config = dict(
    n_mels=64,
    spec_augment=True,
    grad_clip=1.0,
)
Rows from block 9 of a small sound classifier, named by matrix and row number. Rows with one number belong to one channel. Each number is 128 + 24 x the weight over its row's rms, rounded and kept within 0 to 255. All counts start at 0.
Before each channel's rows are labels from the 100 clips, of 14976, where the channel reaches its highest value: "peak in band" is the frequency band that holds the peak; "strongest on" is what is common among them. Only what is clearly more common there than usual is listed. The data: acted Russian speech (Dusha). In brackets: how many of the 100.
# convs0: first 3x3 conv (model.blocks.9.convs.0.weight, 96x96x3x3, standardized in use, each kernel summed), inputs 0-95
# convs1: second 3x3 conv (model.blocks.9.convs.1.weight, 96x96x3x3, standardized in use, transposed, each kernel summed), outputs 0-95

peak in band: 0 to 250 Hz (51)
strongest on: emotion: positive (49)
convs0.47 [157 118  82 153 134 171 136 110 147 146 105 127 157 150 123 158 143 172 143 120 110 134 134  70 149 133 155 119 143 118 120 106 139 125 132 100 151 139 163 122  98 114 109  96 137 129 114 160 152 177 144 135 101 145 121 126 113 155 148 118 149 152 147 165 146 171 158 154 140 174 135  85  94 125 132 168 107 160 146 162 143 119 144 114 161 124  90 121 131 153 127 165 123  77 114 150]
convs1.47 [134 156 122 124 140 130 138 166 133 126 125 129 125 142 155 166 109 156 133 106 141 122 108 127 111 149 125 130 139 175 183 119 170 128 110  79 126 129 143 110 154  94 139 122 130 155 106 110 147 146  99 132 170 149 116 152 107 141 164 141  99 144 170 114 141 112 139 146 163 133 159 169 113 117 120 150 137 107 106  92 156 179 130  96 113  89 129 106 142 175 115  90 124 170 181 103]

peak in band: 0 to 250 Hz (41); 500 to 1000 Hz (39)
strongest on: emotion: positive (49); emotion: angry (44)
convs0.68 [149 118  93 146 155 168 139 110 137 150  94 131 154 158 114 172 147 156 138 125 108 130 129  60 151 125 158 115 150 142 112 105 133 125 124 100 160 163 154 123 124 116 105  90 149 124 105 165 151 182 130 130  81 139 124 127 101 152 146 130 143 147 145 161 132 167 157 149 131 162 136  92  94 126 124 147 103 137 148 164 144 122 144 127 148 117  86 110 121 152 123 164 114  79 102 142]
convs1.68 [125 141 131  94 158 148 132 145 134 156 138 134 108 137 153 154 130 161 147 137 136 131 105 107 112 138 112 137 124 156 173 121 149 145  99  88 116 126 164 125 162  93 173 114 118 158 137 106 145 107 108 160 138 138  96 144 115 148 128 141 102 118 152 109 142 124 133 154 153 126 175 181 110 124 109 139 143 115 108 101 162 165 124  70 105 112 124 118 139 153 149  94 135 198 164  80]

peak in band: 500 to 1000 Hz (47); 250 to 500 Hz (40)
strongest on: emotion: positive (51); emotion: angry (38)
convs0.2 [129 117 140 144 125 103 139  82 126 147 132 123 152 147 128 150 118 153 129 131 132 108 124  93 213 148  84  90 139 132  81 110 130 127 130 117 145 154 134 128 108 129 136  58 103 138 136 111 154 129  94 128  91 130 126 107 103 105 156  87 127 124 124 112 134 166 122 163 187 137 109 102 117  95 113 137 116 111 190 101 108 106 113 122 128 110 100 149 145 140 132 139 113  96 106 131]
convs1.2 [147 143 128 128 140 132 140 169 130 146 161 160 112 134 117 137 111 112 138 127 154 103 106 147 107 156 128 104 113 129 169 152 170 155 134 102 148 153 149 113 122  91 172 148 131 145 117 101 166 120 103 109 149 146 135 167  88 168 146 125  98 126 145 126 163  94 128 163 176 102 151 127 165 108 132 122 134 115 112 116 163 148 119 131  96  75  98  96 156 146  94  92 108 145 173 129]

peak in band: 250 to 500 Hz (59)
strongest on: emotion: angry (52)
convs0.94 [143  86 122 148 169 147 172 141 163 108 136 103 139 122 140  89 127 137 165 101 113 168 117 149 101 147 138 137 115 114 115 109 119 100 148 110 130  93 110 117  95 103 146  96 109 127 125 171 144 103 130 157 117 129 146  90 142 157 132 155 190 117 105 123 118 123 153 130 140 122 164 149 168 104 143 141 138 178 116 192 149 130 152 122 179 112 163 118 145 122 134 128 155 123 124 162]
convs1.94 [ 84  93 142 125 149  90 133 133 108 166 111  98 101 146 124  99 143  88  77 120 104  95 114  96 159 134 110 135 117 120 112 117 112 120 129 163 122 125 152 138 124 120 132 108 144 119 135 137 136 112 178 142 149  78 163 113 139 129 141 141 156 157 110 119 110 116 141  97 118 107 140 128 157 192  98  99 152 155 131 187  79 116 161 142 103 144 113 151 119 141 145 135 102 140 116 170]

peak in band: 500 to 1000 Hz (82)
strongest on: emotion: positive (56)
convs0.49 [150  97 133 130 132 145 152 117 150 116 104 128 135 127 124 129 114 169 123  92 133 100  92 116 134  80 142  97 138 125  90 123 100 135 165 112 144  73  95 104 119 182 123 139 139  98  95 165 107 176  97  94 142 141 125 144 127 158 110 110 127 160  99 108 176 172 148 130 146 151 141 121 124 118 112 180 157 123 155 147 152  93 148 127 142 128 118 109 168 153 133 103 112 111 112 148]
convs1.49 [137 147 104 157 117 119 112 150 165 105 128 128 146 147 104 159 114 142 127 111 161 147 156 179 121 108 170  89 151 138 146 120 143 133 158 137 115 147  96 111 148 154 119 124  94 109  87 166 102 156 132  72 140 150 156 120 123 120 176  84 132 134 139 148 108 125 154 121 130 127 116  82 155 104 162 165  76 134 147  96 115 147 149 165 134 102 138 123 127 125 115 150 168  89 138 124]

peak in band: 500 to 1000 Hz (70); 250 to 500 Hz (29)
strongest on: emotion: positive (76)
convs0.46 [130 125 100 158 114 122 129 113 158 153 111 138 117 141 126 145 113 146 144 117  93 171 153  94 143 157 127 125 113 140 120 121 114 137  80  88 130 155 137 124 121 104 109  88 137 141 111 125 145 126 129 138 103 162 116 134 113 137 153 104 166 123 113 133  88 184 120 156 171 141 132  71 107 125 132 113  68 156 195 159  97 145 109  82 138 106 135 133 132 137 139 146 136  74 122 117]
convs1.46 [132 153 124 133 158 150 130 122  95 125 146 142 117 185 147 159 100 159 137 126 149 130 129 162 121 117 176 130 105 123 161 138 142 144 133 115 126 133 126 110 139 117 170 121  87 132 119 140 121 121 133 133 144 149 101 157 114 154 183  64 107 113 130 150 159  85 166 142 161  95 129 126 167  92 116 140 105 129  78  96 169 181 127 113 115  93 108 114 153 129 127 120 123 139 160 104]

peak in band: 0 to 250 Hz (45); 500 to 1000 Hz (40)
strongest on: emotion: angry (49); emotion: positive (44)
convs0.78 [153 110 106 133 167 154 134 105 137 129  94 135 137 159 106 166 130 150 132 112 120 132 102  81 155  96 148 108 153 139 115 106 131 128 137 114 160 153 139 103 126 131 104  94 149  94  86 166 150 182 126  95  64 151 153 142  82 142 135 133 135 144 145 147 157 174 166 141 140 144 135 114  98 134 126 158 100 125 153 147 157 115 145 116 134 126  92 115 129 150 111 144 105  80 105 146]
convs1.78 [116 149 123 116 167 138 128 154 134 151 128 145 126 117 141 162 127 134 124 140 140 133 103  91  95 140  91 128 128 153 161 119 139 147  95  89 118 131 151 123 165  96 179 100 106 161 142  87 151 109 107 140 130 135  97 131 119 132 124 142 105 116 133 120 145 136 120 152 151 122 164 184  89 122 132 135 155 121 119 106 158 152  97  74  91 112 138 119 125 144 131  90 136 194 145  63]

peak in band: 250 to 500 Hz (59)
strongest on: emotion: positive (55)
convs0.32 [149 123  97 146 117 136 142 128 161 129  97  96 143 157 132 120 103 120 158  86  67 155 117  94 201 132 128 138 132 152 126 127 111 103 149 113 141 156 139 101 145 148 139  78 120 112 107 135 160 150 100 139  98 127 163 150 127 146 103 154 164 120  90 141 141 151 134 134 174  88 125 117 131  79 133 110  98 134 174 125 123 150 124  89 142  88 114  99 135 142 144 124 133 125 139 153]
convs1.32 [152 154 138 140 123 123 127 128 115 159 151 146 101 142 155 110 127 103 138 148 128 115  99 129 121 172 123 127  91 101 147 141 141 133 122  97 143 121 151 122 107  94 174 135 116 161 142  78 162  86 104 159 117 122 121 167 124 166 120 113  94 119 118 111 172  92 104 147 170  87 155 141 148 129 130 111 141 109 100 141 170 132 122 109 107  98  86  98 169 130 119  91  81 147 144 101]

peak in band: 500 to 1000 Hz (65)
strongest on: emotion: positive (47); emotion: angry (42)
convs0.40 [138 119 120 153 121 123 131 125 162 139 101 103 149 141 125 177 119 162 173 126  65 150 140  87 148 176 139 133 146 147 132 108 137  78 121 100 130 197 140 119 127 116 128 121 130 139 102 135 146 153 131 153  92 125 132 129 127 135 145 136 155 141 127 131 109 176 150 149 151 136 126  70 119  96 133 133  94 129 160 140  95 145 145  90 167 109 124 145 123 148 134 146 150  65 122 127]
convs1.40 [144 143 133 108  89 168 162 126  71 110 148 137 111 145 146 129  99 148 135  97 127  98 112 141 141 155 110 161 105 147 137 142 140 129 114  97 154 110 153 111 106 112 127 144 142 145 142 143 146 141  92 168 130 154 129 156 120 156 132 151  87 124 149 131 141  86 149 157 143 135 130 128 144 113  89 115 140  90  82 172 158 147 162 112 139 104  86  95 150 149 124  97  80 165 163 139]

peak in band: 500 to 1000 Hz (83)
strongest on: emotion: positive (50)
convs0.55 [149 151 108 149 105 163 120 106 142 166 118  84 136 124 104 129 134 124 155 144  91 143 156  82  77  96 168 121 158 138 114 143 124  95 123 135 105 124 129 135 141  52 127 143 162 148 132 140 145  94 150 126 127  85  70 104 141 146 129 135 168 111 120 135  86 144 126  87 106 121 116  90 105  92 115 140 114 131 120 164 143 160  90 124 145 121 118 128 125 151 127 161 110 119 119 131]
convs1.55 [102  71 162  93 182 110 126 133 130 143 126 131 116 140  92 118 108 110 107 132 115 110 107  78 148  97 150 161 131 130  93 170 102 149 107 153 105 116 153 135 116  96 147 106  78 134 163 123 107 114 124 124 112 104  97 128 116 115 102  98 111  98 116 110 130 161 118 123 105 127 134 184 103 119 112 123 163 118 142 123 139 117  79  90  81 140 102 159 114 144 138 124 108 160 110 141]

peak in band: 250 to 500 Hz (54); 500 to 1000 Hz (35)
strongest on: emotion: positive (47)
convs0.72 [153  82 108 133 185 128 173 117 125 139 139 107 143 141 132 144 126 141 125 109 104 133 118 113 101 127 140 115 146 148 101  89 154  84 130 113 125  92  97 112  70 120 115  49 123 117  90 163 141 146 113 123  75 137 168 106 126 137 140 112 137 132 148 101 129 124 161 117 160 157 160 152 150 101 125 165 105 143 154 144 147 117 171 153 134 147 130 109 134 152 156 136 129 134 112 132]
convs1.72 [122 121 118 156 164  60 133 172 189 112  99 114 146 127  60 130 102 137  88 113 143 159 136 117 149  87 141  89 148 128 160 123 132 125 151 133 108 163 114 105 107 102 111 135 116 104 112 120 105 150 136  73 156 113 121 137  93  90 155 133 157 145 136 123 112 144 142 109 135 129 129 116 115 130 167 144 125 142 156 111 119 156 130 156 121 107 154 122 108 152 155 140 171 106 132 112]

peak in band: 250 to 500 Hz (64); 500 to 1000 Hz (33)
strongest on: emotion: angry (55)
convs0.90 [131  89 132 118 151 134 134  89 153 139 134 152 153 120 109 141  95 143 110  93 181 124  68 146 192 169 133  90 118 118 110 130 100 178 171 108 142 126 100  91 123 131 154  83 125  91 110 133 141 126 128  86 131 126 146 139 103 109 111 103 149 129  76 112 145 146 146 132 159  93 148 112 125 114 107 126 151 130 148 146 141  78 123 115 126 140 144 115 146 125 140 113 113 100 125 154]
convs1.90 [148 139 122 144 108 159 139 136  84 134 163 159 109 146 130 121  87 110 110 110 157  83 112 163 109 176 115 137 101 112 143 155 139 161 139 108 156 124 131 112 115 118 152 152 135 148 133 107 154 106 102 145 123 151 138 154 106 166 135 114  91 101 114 160 147 106 120 147 138  87 110 125 163 107 102  85 125  90 123 177 143 145 134 122  97  93  87 105 146 133 123 112  82 140 153 174]

peak in band: 0 to 250 Hz (47); 500 to 1000 Hz (35)
strongest on: emotion: positive (52); emotion: angry (42)
convs0.86 [150 121  85 152 142 167 143 109 136 148  95 135 149 158 116 168 150 159 147 131 113 130 131  54 158 134 155 111 150 144 111  94 124 130 126 100 151 157 158 129 114 112 102  90 138 125 109 158 155 169 128 133  92 124 114 126 117 153 152 120 141 149 138 163 132 170 150 147 127 172 136  88  86 126 119 153 106 143 153 165 139 125 138 125 151 113  80 109 133 148 125 165 109  85 112 137]
convs1.86 [137 148 125 116 142 141 128 157 135 153 146 146 103 141 144 163 119 142 135 127 153 128 108 120 105 129 109 125 121 156 186 125 159 151 113  83 127 134 159 119 161  95 170 119 110 155 118 114 152 120 104 142 155 141 107 152 105 160 138 134  96 118 156 118 144 113 142 156 164 117 168 164 131 113 115 136 138 118 104 105 156 170 128  90  99  93 117 107 148 153 113  92 132 193 174  75]