python train.py --hop_length=320 --spec_augment=true --num_classes=4 --hidden_act="silu" --widths=[64, 96, 144] --optimizer="adamw" --beta2=0.95 --max_steps=4400
Rows from block 9 of a small sound classifier, named by matrix and row number. Rows with one number belong to one channel. Each number is 50 + 15 x the weight over its row's rms, rounded and kept within 0 to 99. All counts start at 0.
After each channel's rows are labels from the 100 clips, of 14976, where the channel reaches its highest value: "responds to" is what is common among them. Only what is clearly more common there than usual is listed. The data: acted Russian speech (Dusha).
# convs0: first 3x3 conv (model.blocks.9.convs.0.weight, 96x96x3x3, standardized in use, each kernel summed), inputs 0-95
# convs1: second 3x3 conv (model.blocks.9.convs.1.weight, 96x96x3x3, standardized in use, transposed, each kernel summed), outputs 0-95

convs0.54:69 45 28 60 69 82 60 41 71 63 31 54 63 70 36 70 60 66 62 54 36 57 54 20 69 51 72 47 55 49 47 41 53 48 56 36 68 72 69 52 40 44 35 17 62 51 37 77 65 83 52 54 23 59 48 48 32 66 55 58 62 61 58 64 58 68 77 65 51 57 59 36 30 54 50 59 43 57 61 77 61 39 71 54 72 43 31 51 47 62 53 72 50 19 34 68
convs1.54:51 57 54 30 54 74 64 50 32 56 68 61 30 60 64 53 40 66 57 47 54 41 38 46 46 61 35 66 39 62 67 53 58 63 32 28 57 40 72 47 56 29 76 50 51 68 63 46 65 35 30 80 51 62 35 68 39 69 50 58 21 39 59 49 66 39 53 73 61 43 70 72 56 40 30 50 60 32 28 48 77 74 57 21 40 37 30 37 63 66 46 30 33 90 72 47
responds to: emotion: angry; emotion: positive

convs0.14:70 32 56 43 51 76 57 45 66 34 49 51 51 44 44 35 39 62 42 33 62 41 24 62 51 29 71 34 57 44 33 47 41 64 74 40 58 10 29 42 59 75 64 64 55 31 28 71 41 70 56 26 63 56 43 56 56 70 24 70 61 60 33 43 87 57 72 43 52 49 65 43 51 55 44 70 72 63 44 67 80 29 63 52 58 54 50 29 65 57 58 35 38 50 45 77
convs1.14:52 70 42 88 47 45 50 68 56 48 44 53 57 59 45 43 43 36 39 48 71 56 71 75 59 49 59 17 54 36 60 45 45 62 85 57 36 47 30 41 58 67 59 42 73 41 26 48 51 51 56 18 44 45 88 39 53 53 66 18 51 47 29 74 38 50 53 37 43 30 25 35 62 55 70 51 24 59 75 38 24 46 62 63 57 43 52 49 50 36 36 70 72 32 41 65
responds to: emotion: positive

convs0.7:51 66 53 56 41 42 59 61 70 74 36 31 60 53 44 71 42 69 62 59 18 68 75 36 38 76 62 65 56 61 48 58 62 16 58 54 38 86 43 63 35 23 39 34 48 66 59 63 55 55 32 55 16 30 62 33 50 39 50 52 63 51 51 36 22 59 68 47 54 45 51 37 55 35 61 47 27 28 56 63 31 51 56 41 69 47 52 74 41 68 41 69 74 24 36 40
convs1.7:25 47 46 51 54 76 60 57 26 39 48 31 34 78 41 41 35 56 43 39 47 43 38 47 83 57 76 65 43 47 45 55 45 36 36 35 36 33 51 48 19 35 17 74 53 62 68 76 32 50 46 69 45 60 21 60 47 60 60 41 46 47 67 56 44 23 76 49 46 65 69 63 38 35 40 47 39 54 26 69 84 61 63 49 75 41 35 44 64 64 52 43 26 64 55 45
responds to: emotion: angry

convs0.1:57 42 63 29 53 57 48 36 57 49 45 56 58 48 38 44 29 47 27 38 68 37 29 58 90 48 61 32 60 23 45 59 23 60 77 51 60 46 29 35 50 63 54 30 57 30 53 48 32 56 58 17 48 46 28 47 38 62 29 54 54 39 32 49 71 69 74 53 72 23 59 53 50 46 31 54 87 49 71 46 54 19 58 69 23 56 53 49 62 55 58 32 40 71 41 67
convs1.1:66 61 54 53 38 76 48 55 46 67 74 76 30 41 46 32 53 38 54 65 61 54 43 45 38 67 31 43 28 36 60 60 51 70 46 36 70 52 69 49 44 37 78 60 57 64 64 15 72 28 32 61 36 56 42 68 39 67 23 64 34 27 48 48 86 56 25 73 65 36 61 56 65 44 61 26 50 34 50 54 74 41 37 52 27 44 32 33 64 38 43 31 42 61 58 56
responds to: emotion: angry

convs0.11:63 42 38 58 56 78 69 63 60 33 47 10 45 33 62 35 56 49 62 32 23 63 46 63 30 48 68 57 53 55 56 49 41 23 68 49 39 36 45 44 38 48 57 37 63 44 48 68 49 51 64 47 43 45 36 44 61 86 33 71 78 55 31 59 51 62 66 18 58 49 71 62 66 31 61 75 60 89 56 86 71 48 60 56 60 42 67 41 62 55 58 46 61 65 56 66
convs1.11:30 22 62 43 65 29 73 53 61 64 39 37 54 52 39 33 55 23 31 42 31 34 42 26 65 42 34 55 52 51 16 56 32 46 48 67 35 56 65 52 59 44 59 32 49 41 47 54 44 43 67 37 56 21 70 27 59 33 50 59 65 67 25 28 40 69 38 31 33 44 50 62 40 87 33 56 67 52 67 49 32 33 57 53 28 71 48 65 36 60 49 59 43 53 36 86
responds to: emotion: angry

convs0.69:50 65 36 62 35 47 54 67 76 54 35 14 38 42 48 55 41 47 61 42 08 76 61 40 27 53 67 68 50 52 57 73 52 16 63 65 33 64 55 54 51 27 48 57 71 58 42 60 54 41 50 47 40 40 50 48 47 45 35 63 69 49 36 53 32 74 65 22 64 36 61 30 45 24 64 33 12 45 65 62 41 66 37 26 68 48 54 68 44 59 40 52 67 27 62 41
convs1.69:55 62 55 40 49 85 55 39 31 40 39 36 51 75 59 52 52 53 58 57 26 48 40 36 52 58 61 75 44 49 44 41 48 33 29 36 48 45 50 60 43 56 41 41 91 65 60 46 59 50 45 80 38 47 36 47 70 68 60 36 49 38 49 51 68 25 67 39 69 62 48 85 38 57 39 36 73 54 18 55 74 35 43 22 71 59 57 42 75 49 56 33 43 68 45 08
responds to: emotion: angry

convs0.71:51 54 37 42 53 60 47 40 56 41 51 53 57 61 42 42 39 43 40 35 61 45 38 38 99 61 57 41 64 16 45 55 22 72 72 59 59 58 46 40 27 41 54 13 57 39 53 53 39 32 43 26 42 30 22 32 33 57 31 58 59 28 37 47 61 62 67 51 85 20 56 32 48 44 47 49 81 41 71 50 56 24 55 47 35 54 54 58 61 52 52 30 48 58 40 63
convs1.71:60 55 61 47 46 61 51 50 36 72 72 68 30 44 48 34 54 27 64 66 55 47 33 47 45 65 33 49 27 37 63 66 60 66 43 41 66 51 72 55 38 22 73 60 65 68 64 20 79 29 40 68 44 50 46 71 40 75 30 64 39 34 54 51 86 36 31 73 69 36 61 53 71 48 50 31 60 42 35 56 70 44 42 42 33 40 26 37 70 52 38 27 33 64 62 50
responds to: emotion: angry; emotion: positive

convs0.6:70 35 41 57 61 61 63 25 62 57 44 45 62 58 50 85 39 72 52 39 40 49 36 37 77 78 47 34 50 70 39 41 40 41 52 33 52 80 50 39 50 50 37 08 43 34 35 57 61 73 40 46 18 62 68 46 38 62 70 43 64 67 32 46 52 85 55 62 78 59 53 36 42 43 32 63 47 52 88 61 43 43 63 57 69 55 31 56 72 48 59 57 53 37 46 60
convs1.6:61 61 43 54 40 64 51 68 33 38 64 64 40 62 37 59 21 62 43 26 67 41 49 70 47 57 54 48 41 59 75 63 67 68 54 32 69 49 62 30 49 43 59 60 46 55 45 58 58 62 29 48 60 73 54 70 31 74 69 46 25 42 65 60 61 29 65 69 71 37 51 40 76 33 44 47 42 27 27 45 69 76 65 55 40 19 26 31 65 64 46 37 28 64 79 63
responds to: emotion: positive

convs0.39:48 24 72 41 64 43 53 26 47 39 34 50 55 60 46 63 22 67 50 29 28 44 23 49 44 86 46 24 46 66 40 39 35 19 54 33 56 72 28 23 54 55 49 47 48 17 27 59 51 60 41 32 26 58 80 48 57 45 57 59 65 63 20 41 41 70 57 52 64 33 50 66 60 50 22 53 39 61 65 60 34 48 53 57 69 44 42 48 62 25 73 42 55 46 44 53
convs1.39:57 55 32 43 09 86 62 59 29 34 49 47 72 30 64 43 31 55 48 29 46 44 46 52 46 67 38 64 49 52 38 45 45 34 44 39 76 27 35 39 35 56 08 60 57 51 64 62 45 61 29 65 23 69 49 52 59 53 30 85 37 55 50 63 42 50 44 55 39 68 38 27 31 37 53 41 47 22 46 78 47 41 59 56 78 60 48 46 33 45 39 47 36 48 47 77
responds to: emotion: positive

convs0.64:64 73 35 59 28 69 31 37 38 84 47 34 66 62 44 39 70 42 48 69 31 41 70 22 28 20 61 43 69 47 43 57 53 53 50 48 44 53 63 69 54 27 62 60 62 62 61 40 64 37 44 42 49 24 02 41 41 67 50 48 48 24 68 59 51 47 47 35 41 43 41 11 44 25 44 53 47 34 39 39 56 65 36 45 33 40 34 51 55 67 49 67 25 43 43 44
convs1.64:17 18 54 26 80 42 51 47 61 70 61 63 24 28 33 36 69 38 55 74 49 64 41 30 69 38 53 47 44 41 54 70 47 64 64 77 56 57 79 76 34 31 63 42 55 50 77 40 59 36 70 43 52 21 32 61 41 37 24 41 63 47 67 28 65 59 42 66 53 46 59 61 68 72 65 43 58 68 54 49 54 38 30 59 32 53 47 66 32 46 47 43 49 43 40 63
responds to: emotion: angry

convs0.13:52 68 39 47 45 41 51 55 67 46 43 40 50 48 42 45 39 47 44 43 49 65 51 55 83 68 54 54 51 16 61 65 18 50 68 60 44 70 44 55 43 29 46 31 62 50 60 40 39 44 52 39 35 30 35 43 35 50 29 70 57 36 13 51 40 73 72 42 86 17 55 26 64 12 60 38 59 45 92 46 40 48 51 50 22 62 70 62 59 64 51 38 62 51 45 53
convs1.13:69 60 63 49 48 71 42 50 34 67 67 66 33 48 43 39 49 40 62 65 51 40 33 60 54 63 47 48 22 34 62 75 61 62 55 38 58 60 69 52 40 25 70 58 58 67 58 29 73 37 38 61 53 50 51 72 40 78 40 45 41 35 53 56 93 28 47 70 72 31 60 57 77 52 48 26 61 45 28 56 79 43 38 42 37 36 25 32 73 50 37 28 30 64 64 43
responds to: emotion: angry; emotion: positive

convs0.91:58 40 35 62 59 54 61 31 60 68 63 50 61 57 57 65 43 65 58 40 66 62 56 23 99 73 40 40 64 55 22 41 56 61 49 40 63 57 50 51 24 49 56 00 41 62 53 55 72 48 25 55 43 51 55 39 32 47 54 29 58 48 41 38 65 58 48 62 82 59 49 41 56 34 57 69 48 52 84 57 56 32 55 50 47 43 39 53 61 70 68 62 49 45 39 57
convs1.91:53 53 52 63 66 26 52 63 45 58 77 62 41 66 40 52 26 38 40 40 70 35 39 64 35 68 35 42 44 39 80 65 69 72 54 44 60 47 49 39 45 32 76 61 51 59 46 39 66 33 44 40 54 58 48 79 23 70 75 39 35 37 51 65 56 28 44 59 63 24 56 39 84 37 41 54 40 39 45 51 55 80 52 53 21 21 30 41 62 68 28 40 29 55 71 54
responds to: emotion: positive

convs0.35:52 53 26 51 54 47 47 44 79 42 46 39 60 58 47 51 37 41 53 26 38 59 37 41 95 78 55 52 47 26 55 58 22 43 74 63 49 82 48 41 35 44 54 23 59 38 54 35 39 37 43 37 31 33 46 41 46 49 30 72 69 36 27 56 46 70 71 48 89 19 58 30 61 23 57 40 56 54 83 48 47 42 58 35 44 52 60 58 52 56 54 30 72 44 43 57
convs1.35:67 57 61 47 43 70 50 47 30 64 64 63 36 60 54 37 47 31 59 60 50 37 34 51 50 71 34 56 22 38 59 68 58 59 46 40 63 51 72 52 39 25 67 57 67 66 64 25 73 35 40 69 49 51 48 68 43 78 39 62 36 40 50 50 84 28 37 68 67 35 59 54 70 51 42 27 65 40 28 80 78 46 45 40 38 39 25 37 73 55 40 28 22 70 62 48
responds to: emotion: angry; emotion: positive

convs0.24:72 49 48 55 50 47 75 58 82 67 50 19 62 34 55 42 43 43 62 53 20 82 57 59 28 70 61 54 61 37 41 48 66 19 64 52 41 29 40 57 34 40 41 27 46 63 48 70 61 43 43 61 40 42 62 31 46 53 36 68 72 52 36 35 48 55 68 28 62 36 70 44 67 30 67 47 38 55 53 83 63 54 60 37 90 46 62 63 54 65 54 54 74 32 40 69
convs1.24:29 41 59 39 62 60 50 54 48 55 19 15 53 60 64 36 60 36 45 50 18 31 31 32 68 80 21 61 60 62 49 37 52 28 33 42 32 41 58 60 37 44 35 52 80 64 59 35 62 50 52 78 50 30 63 40 55 57 52 57 58 67 55 44 43 39 47 24 55 69 67 76 33 82 35 47 79 59 42 56 55 40 52 27 67 72 67 58 61 71 44 37 44 62 47 54
responds to: emotion: angry

convs0.75:62 66 29 62 36 65 32 23 34 74 49 35 64 68 48 37 74 46 48 63 33 40 65 15 44 23 56 32 70 50 36 42 61 57 45 43 51 50 62 68 45 35 70 54 56 58 52 43 60 37 39 43 41 25 11 42 46 63 55 49 44 31 72 63 61 50 53 40 43 42 35 02 43 27 39 57 42 30 42 38 59 65 40 38 37 34 30 42 53 60 52 67 19 32 43 52
convs1.75:18 23 50 28 72 33 35 42 62 65 55 63 32 12 37 31 80 44 49 78 53 72 46 27 61 31 47 38 49 40 52 57 48 62 59 80 57 56 69 78 36 35 57 43 52 44 69 33 58 41 74 43 52 25 36 53 47 32 23 47 77 55 66 30 57 62 38 66 52 54 56 50 57 67 63 53 51 77 61 52 42 37 32 64 40 60 58 65 32 47 50 49 61 35 38 65
responds to: emotion: angry

convs0.76:54 67 62 40 32 55 37 53 42 46 32 46 41 41 39 39 45 42 29 41 55 51 41 49 47 41 54 48 67 40 62 66 25 61 67 82 53 48 41 49 80 64 49 73 56 39 54 58 35 49 11 31 64 35 38 73 50 51 29 57 38 39 25 48 62 51 46 21 83 35 57 45 36 42 46 49 58 20 55 51 61 57 36 54 45 36 38 94 64 42 21 15 49 56 78 54
convs1.76:51 26 46 33 63 58 33 16 57 52 37 49 72 33 64 45 70 44 54 69 40 37 51 43 52 61 40 77 54 40 14 68 30 48 55 67 43 76 51 74 61 52 39 41 55 40 62 46 39 44 58 57 47 34 44 22 67 34 32 64 70 55 35 39 51 68 34 46 20 55 48 60 34 64 37 35 56 67 68 41 46 24 26 44 62 72 68 73 28 29 74 65 50 43 27 49
responds to: emotion: angry; emotion: positive

convs0.15:69 31 69 38 49 75 52 43 52 42 40 45 54 56 43 42 38 55 36 28 54 36 35 49 57 45 67 31 67 44 25 55 36 55 68 39 60 20 40 31 53 75 52 66 58 40 35 67 42 67 67 33 66 52 33 46 52 78 31 60 60 59 37 49 84 85 63 42 54 56 59 44 42 58 35 75 72 68 67 62 75 23 62 54 59 46 46 33 84 58 65 44 41 55 34 77
convs1.15:76 69 42 79 29 42 38 77 78 45 45 42 72 44 34 48 40 33 31 33 57 44 60 64 41 63 46 18 70 57 47 33 50 49 43 45 46 49 18 29 66 80 41 48 44 48 28 45 45 61 42 33 31 64 82 31 56 52 57 57 44 43 35 68 26 62 32 36 42 57 40 41 44 46 62 63 34 43 75 42 20 41 58 54 53 59 63 42 51 45 34 68 74 28 46 76
responds to: emotion: angry

convs0.28:63 32 69 49 37 69 54 38 70 33 34 58 54 41 34 33 36 67 44 34 64 39 22 62 54 41 68 27 58 48 48 51 34 66 73 30 59 30 29 42 65 79 58 66 50 28 34 62 44 72 52 28 55 57 51 65 67 62 25 66 60 53 19 40 80 69 76 47 46 43 58 37 49 46 34 57 68 69 61 68 59 45 61 56 63 55 64 27 69 47 71 31 33 57 48 71
convs1.28:55 65 46 68 44 57 74 69 40 50 52 63 53 41 44 32 53 35 61 62 63 50 66 72 68 55 70 23 32 14 46 54 40 57 73 61 47 48 37 51 40 60 57 45 58 39 48 50 60 41 62 37 31 36 83 46 55 62 45 26 49 47 26 82 61 49 53 49 44 24 27 21 72 54 69 30 50 61 66 79 34 20 59 71 66 46 40 51 55 21 33 60 60 40 30 59
responds to: emotion: positive

convs0.82:52 35 55 50 44 42 50 32 46 48 33 45 45 64 53 44 32 51 42 27 35 59 50 25 72 78 44 44 52 52 40 43 35 45 22 32 47 44 34 25 47 56 38 40 42 44 34 46 48 57 59 52 52 72 46 52 53 62 58 32 74 62 34 43 49 99 33 49 86 61 47 27 29 55 42 61 29 74 96 56 40 44 38 37 58 37 42 52 84 46 75 48 50 26 50 59
convs1.82:68 77 32 61 28 69 45 50 59 28 50 52 80 55 77 66 32 61 50 32 59 64 61 68 21 56 58 46 63 60 54 34 48 48 39 34 57 40 25 23 69 70 36 42 41 45 33 58 32 63 27 52 34 84 39 41 70 40 68 52 36 55 43 64 43 63 58 54 45 64 38 32 48 15 62 79 28 24 52 37 54 66 58 48 72 54 64 40 36 37 47 61 63 37 57 54
responds to: emotion: positive

convs0.50:65 36 35 58 61 47 47 34 67 50 40 62 52 62 39 76 30 78 44 29 47 64 36 49 75 58 49 38 38 48 41 52 51 43 56 38 54 65 43 33 12 45 26 03 48 35 29 66 48 71 62 44 19 67 70 40 33 52 71 19 58 58 57 36 52 72 65 74 75 48 46 48 38 45 45 44 47 62 80 65 40 32 62 46 58 67 50 46 61 68 46 55 53 30 39 58
convs1.50:51 69 46 67 63 51 57 72 50 43 60 61 35 54 30 62 14 62 25 32 63 53 54 57 39 51 55 38 40 46 75 51 68 59 68 31 59 48 46 29 45 31 71 60 37 50 43 41 53 55 31 36 67 64 44 78 20 58 70 45 31 42 57 68 73 39 67 67 69 29 46 46 56 38 60 50 53 33 41 55 84 84 55 57 27 18 38 26 58 62 48 39 37 64 69 45
responds to: emotion: positive

convs0.21:68 30 55 39 40 70 62 56 66 37 50 48 53 42 52 33 37 69 48 27 56 37 31 60 55 36 65 38 56 45 33 44 48 64 77 38 55 08 26 41 47 77 64 61 49 33 24 70 50 73 45 33 63 58 51 58 57 65 19 58 51 63 29 41 90 60 70 46 55 51 67 46 51 48 48 78 68 58 50 65 75 19 63 49 64 49 54 37 66 55 61 40 41 48 47 80
convs1.21:47 62 40 80 52 39 51 64 58 40 53 50 48 63 44 55 37 50 38 38 70 56 70 81 55 50 85 22 57 40 61 51 53 57 88 58 42 50 33 39 58 67 58 46 50 39 25 63 43 59 55 21 54 55 76 51 47 47 79 08 49 54 42 69 39 43 70 42 48 28 30 27 75 48 61 60 21 52 62 39 36 63 72 72 50 31 48 49 55 39 37 67 57 27 49 62
responds to: emotion: positive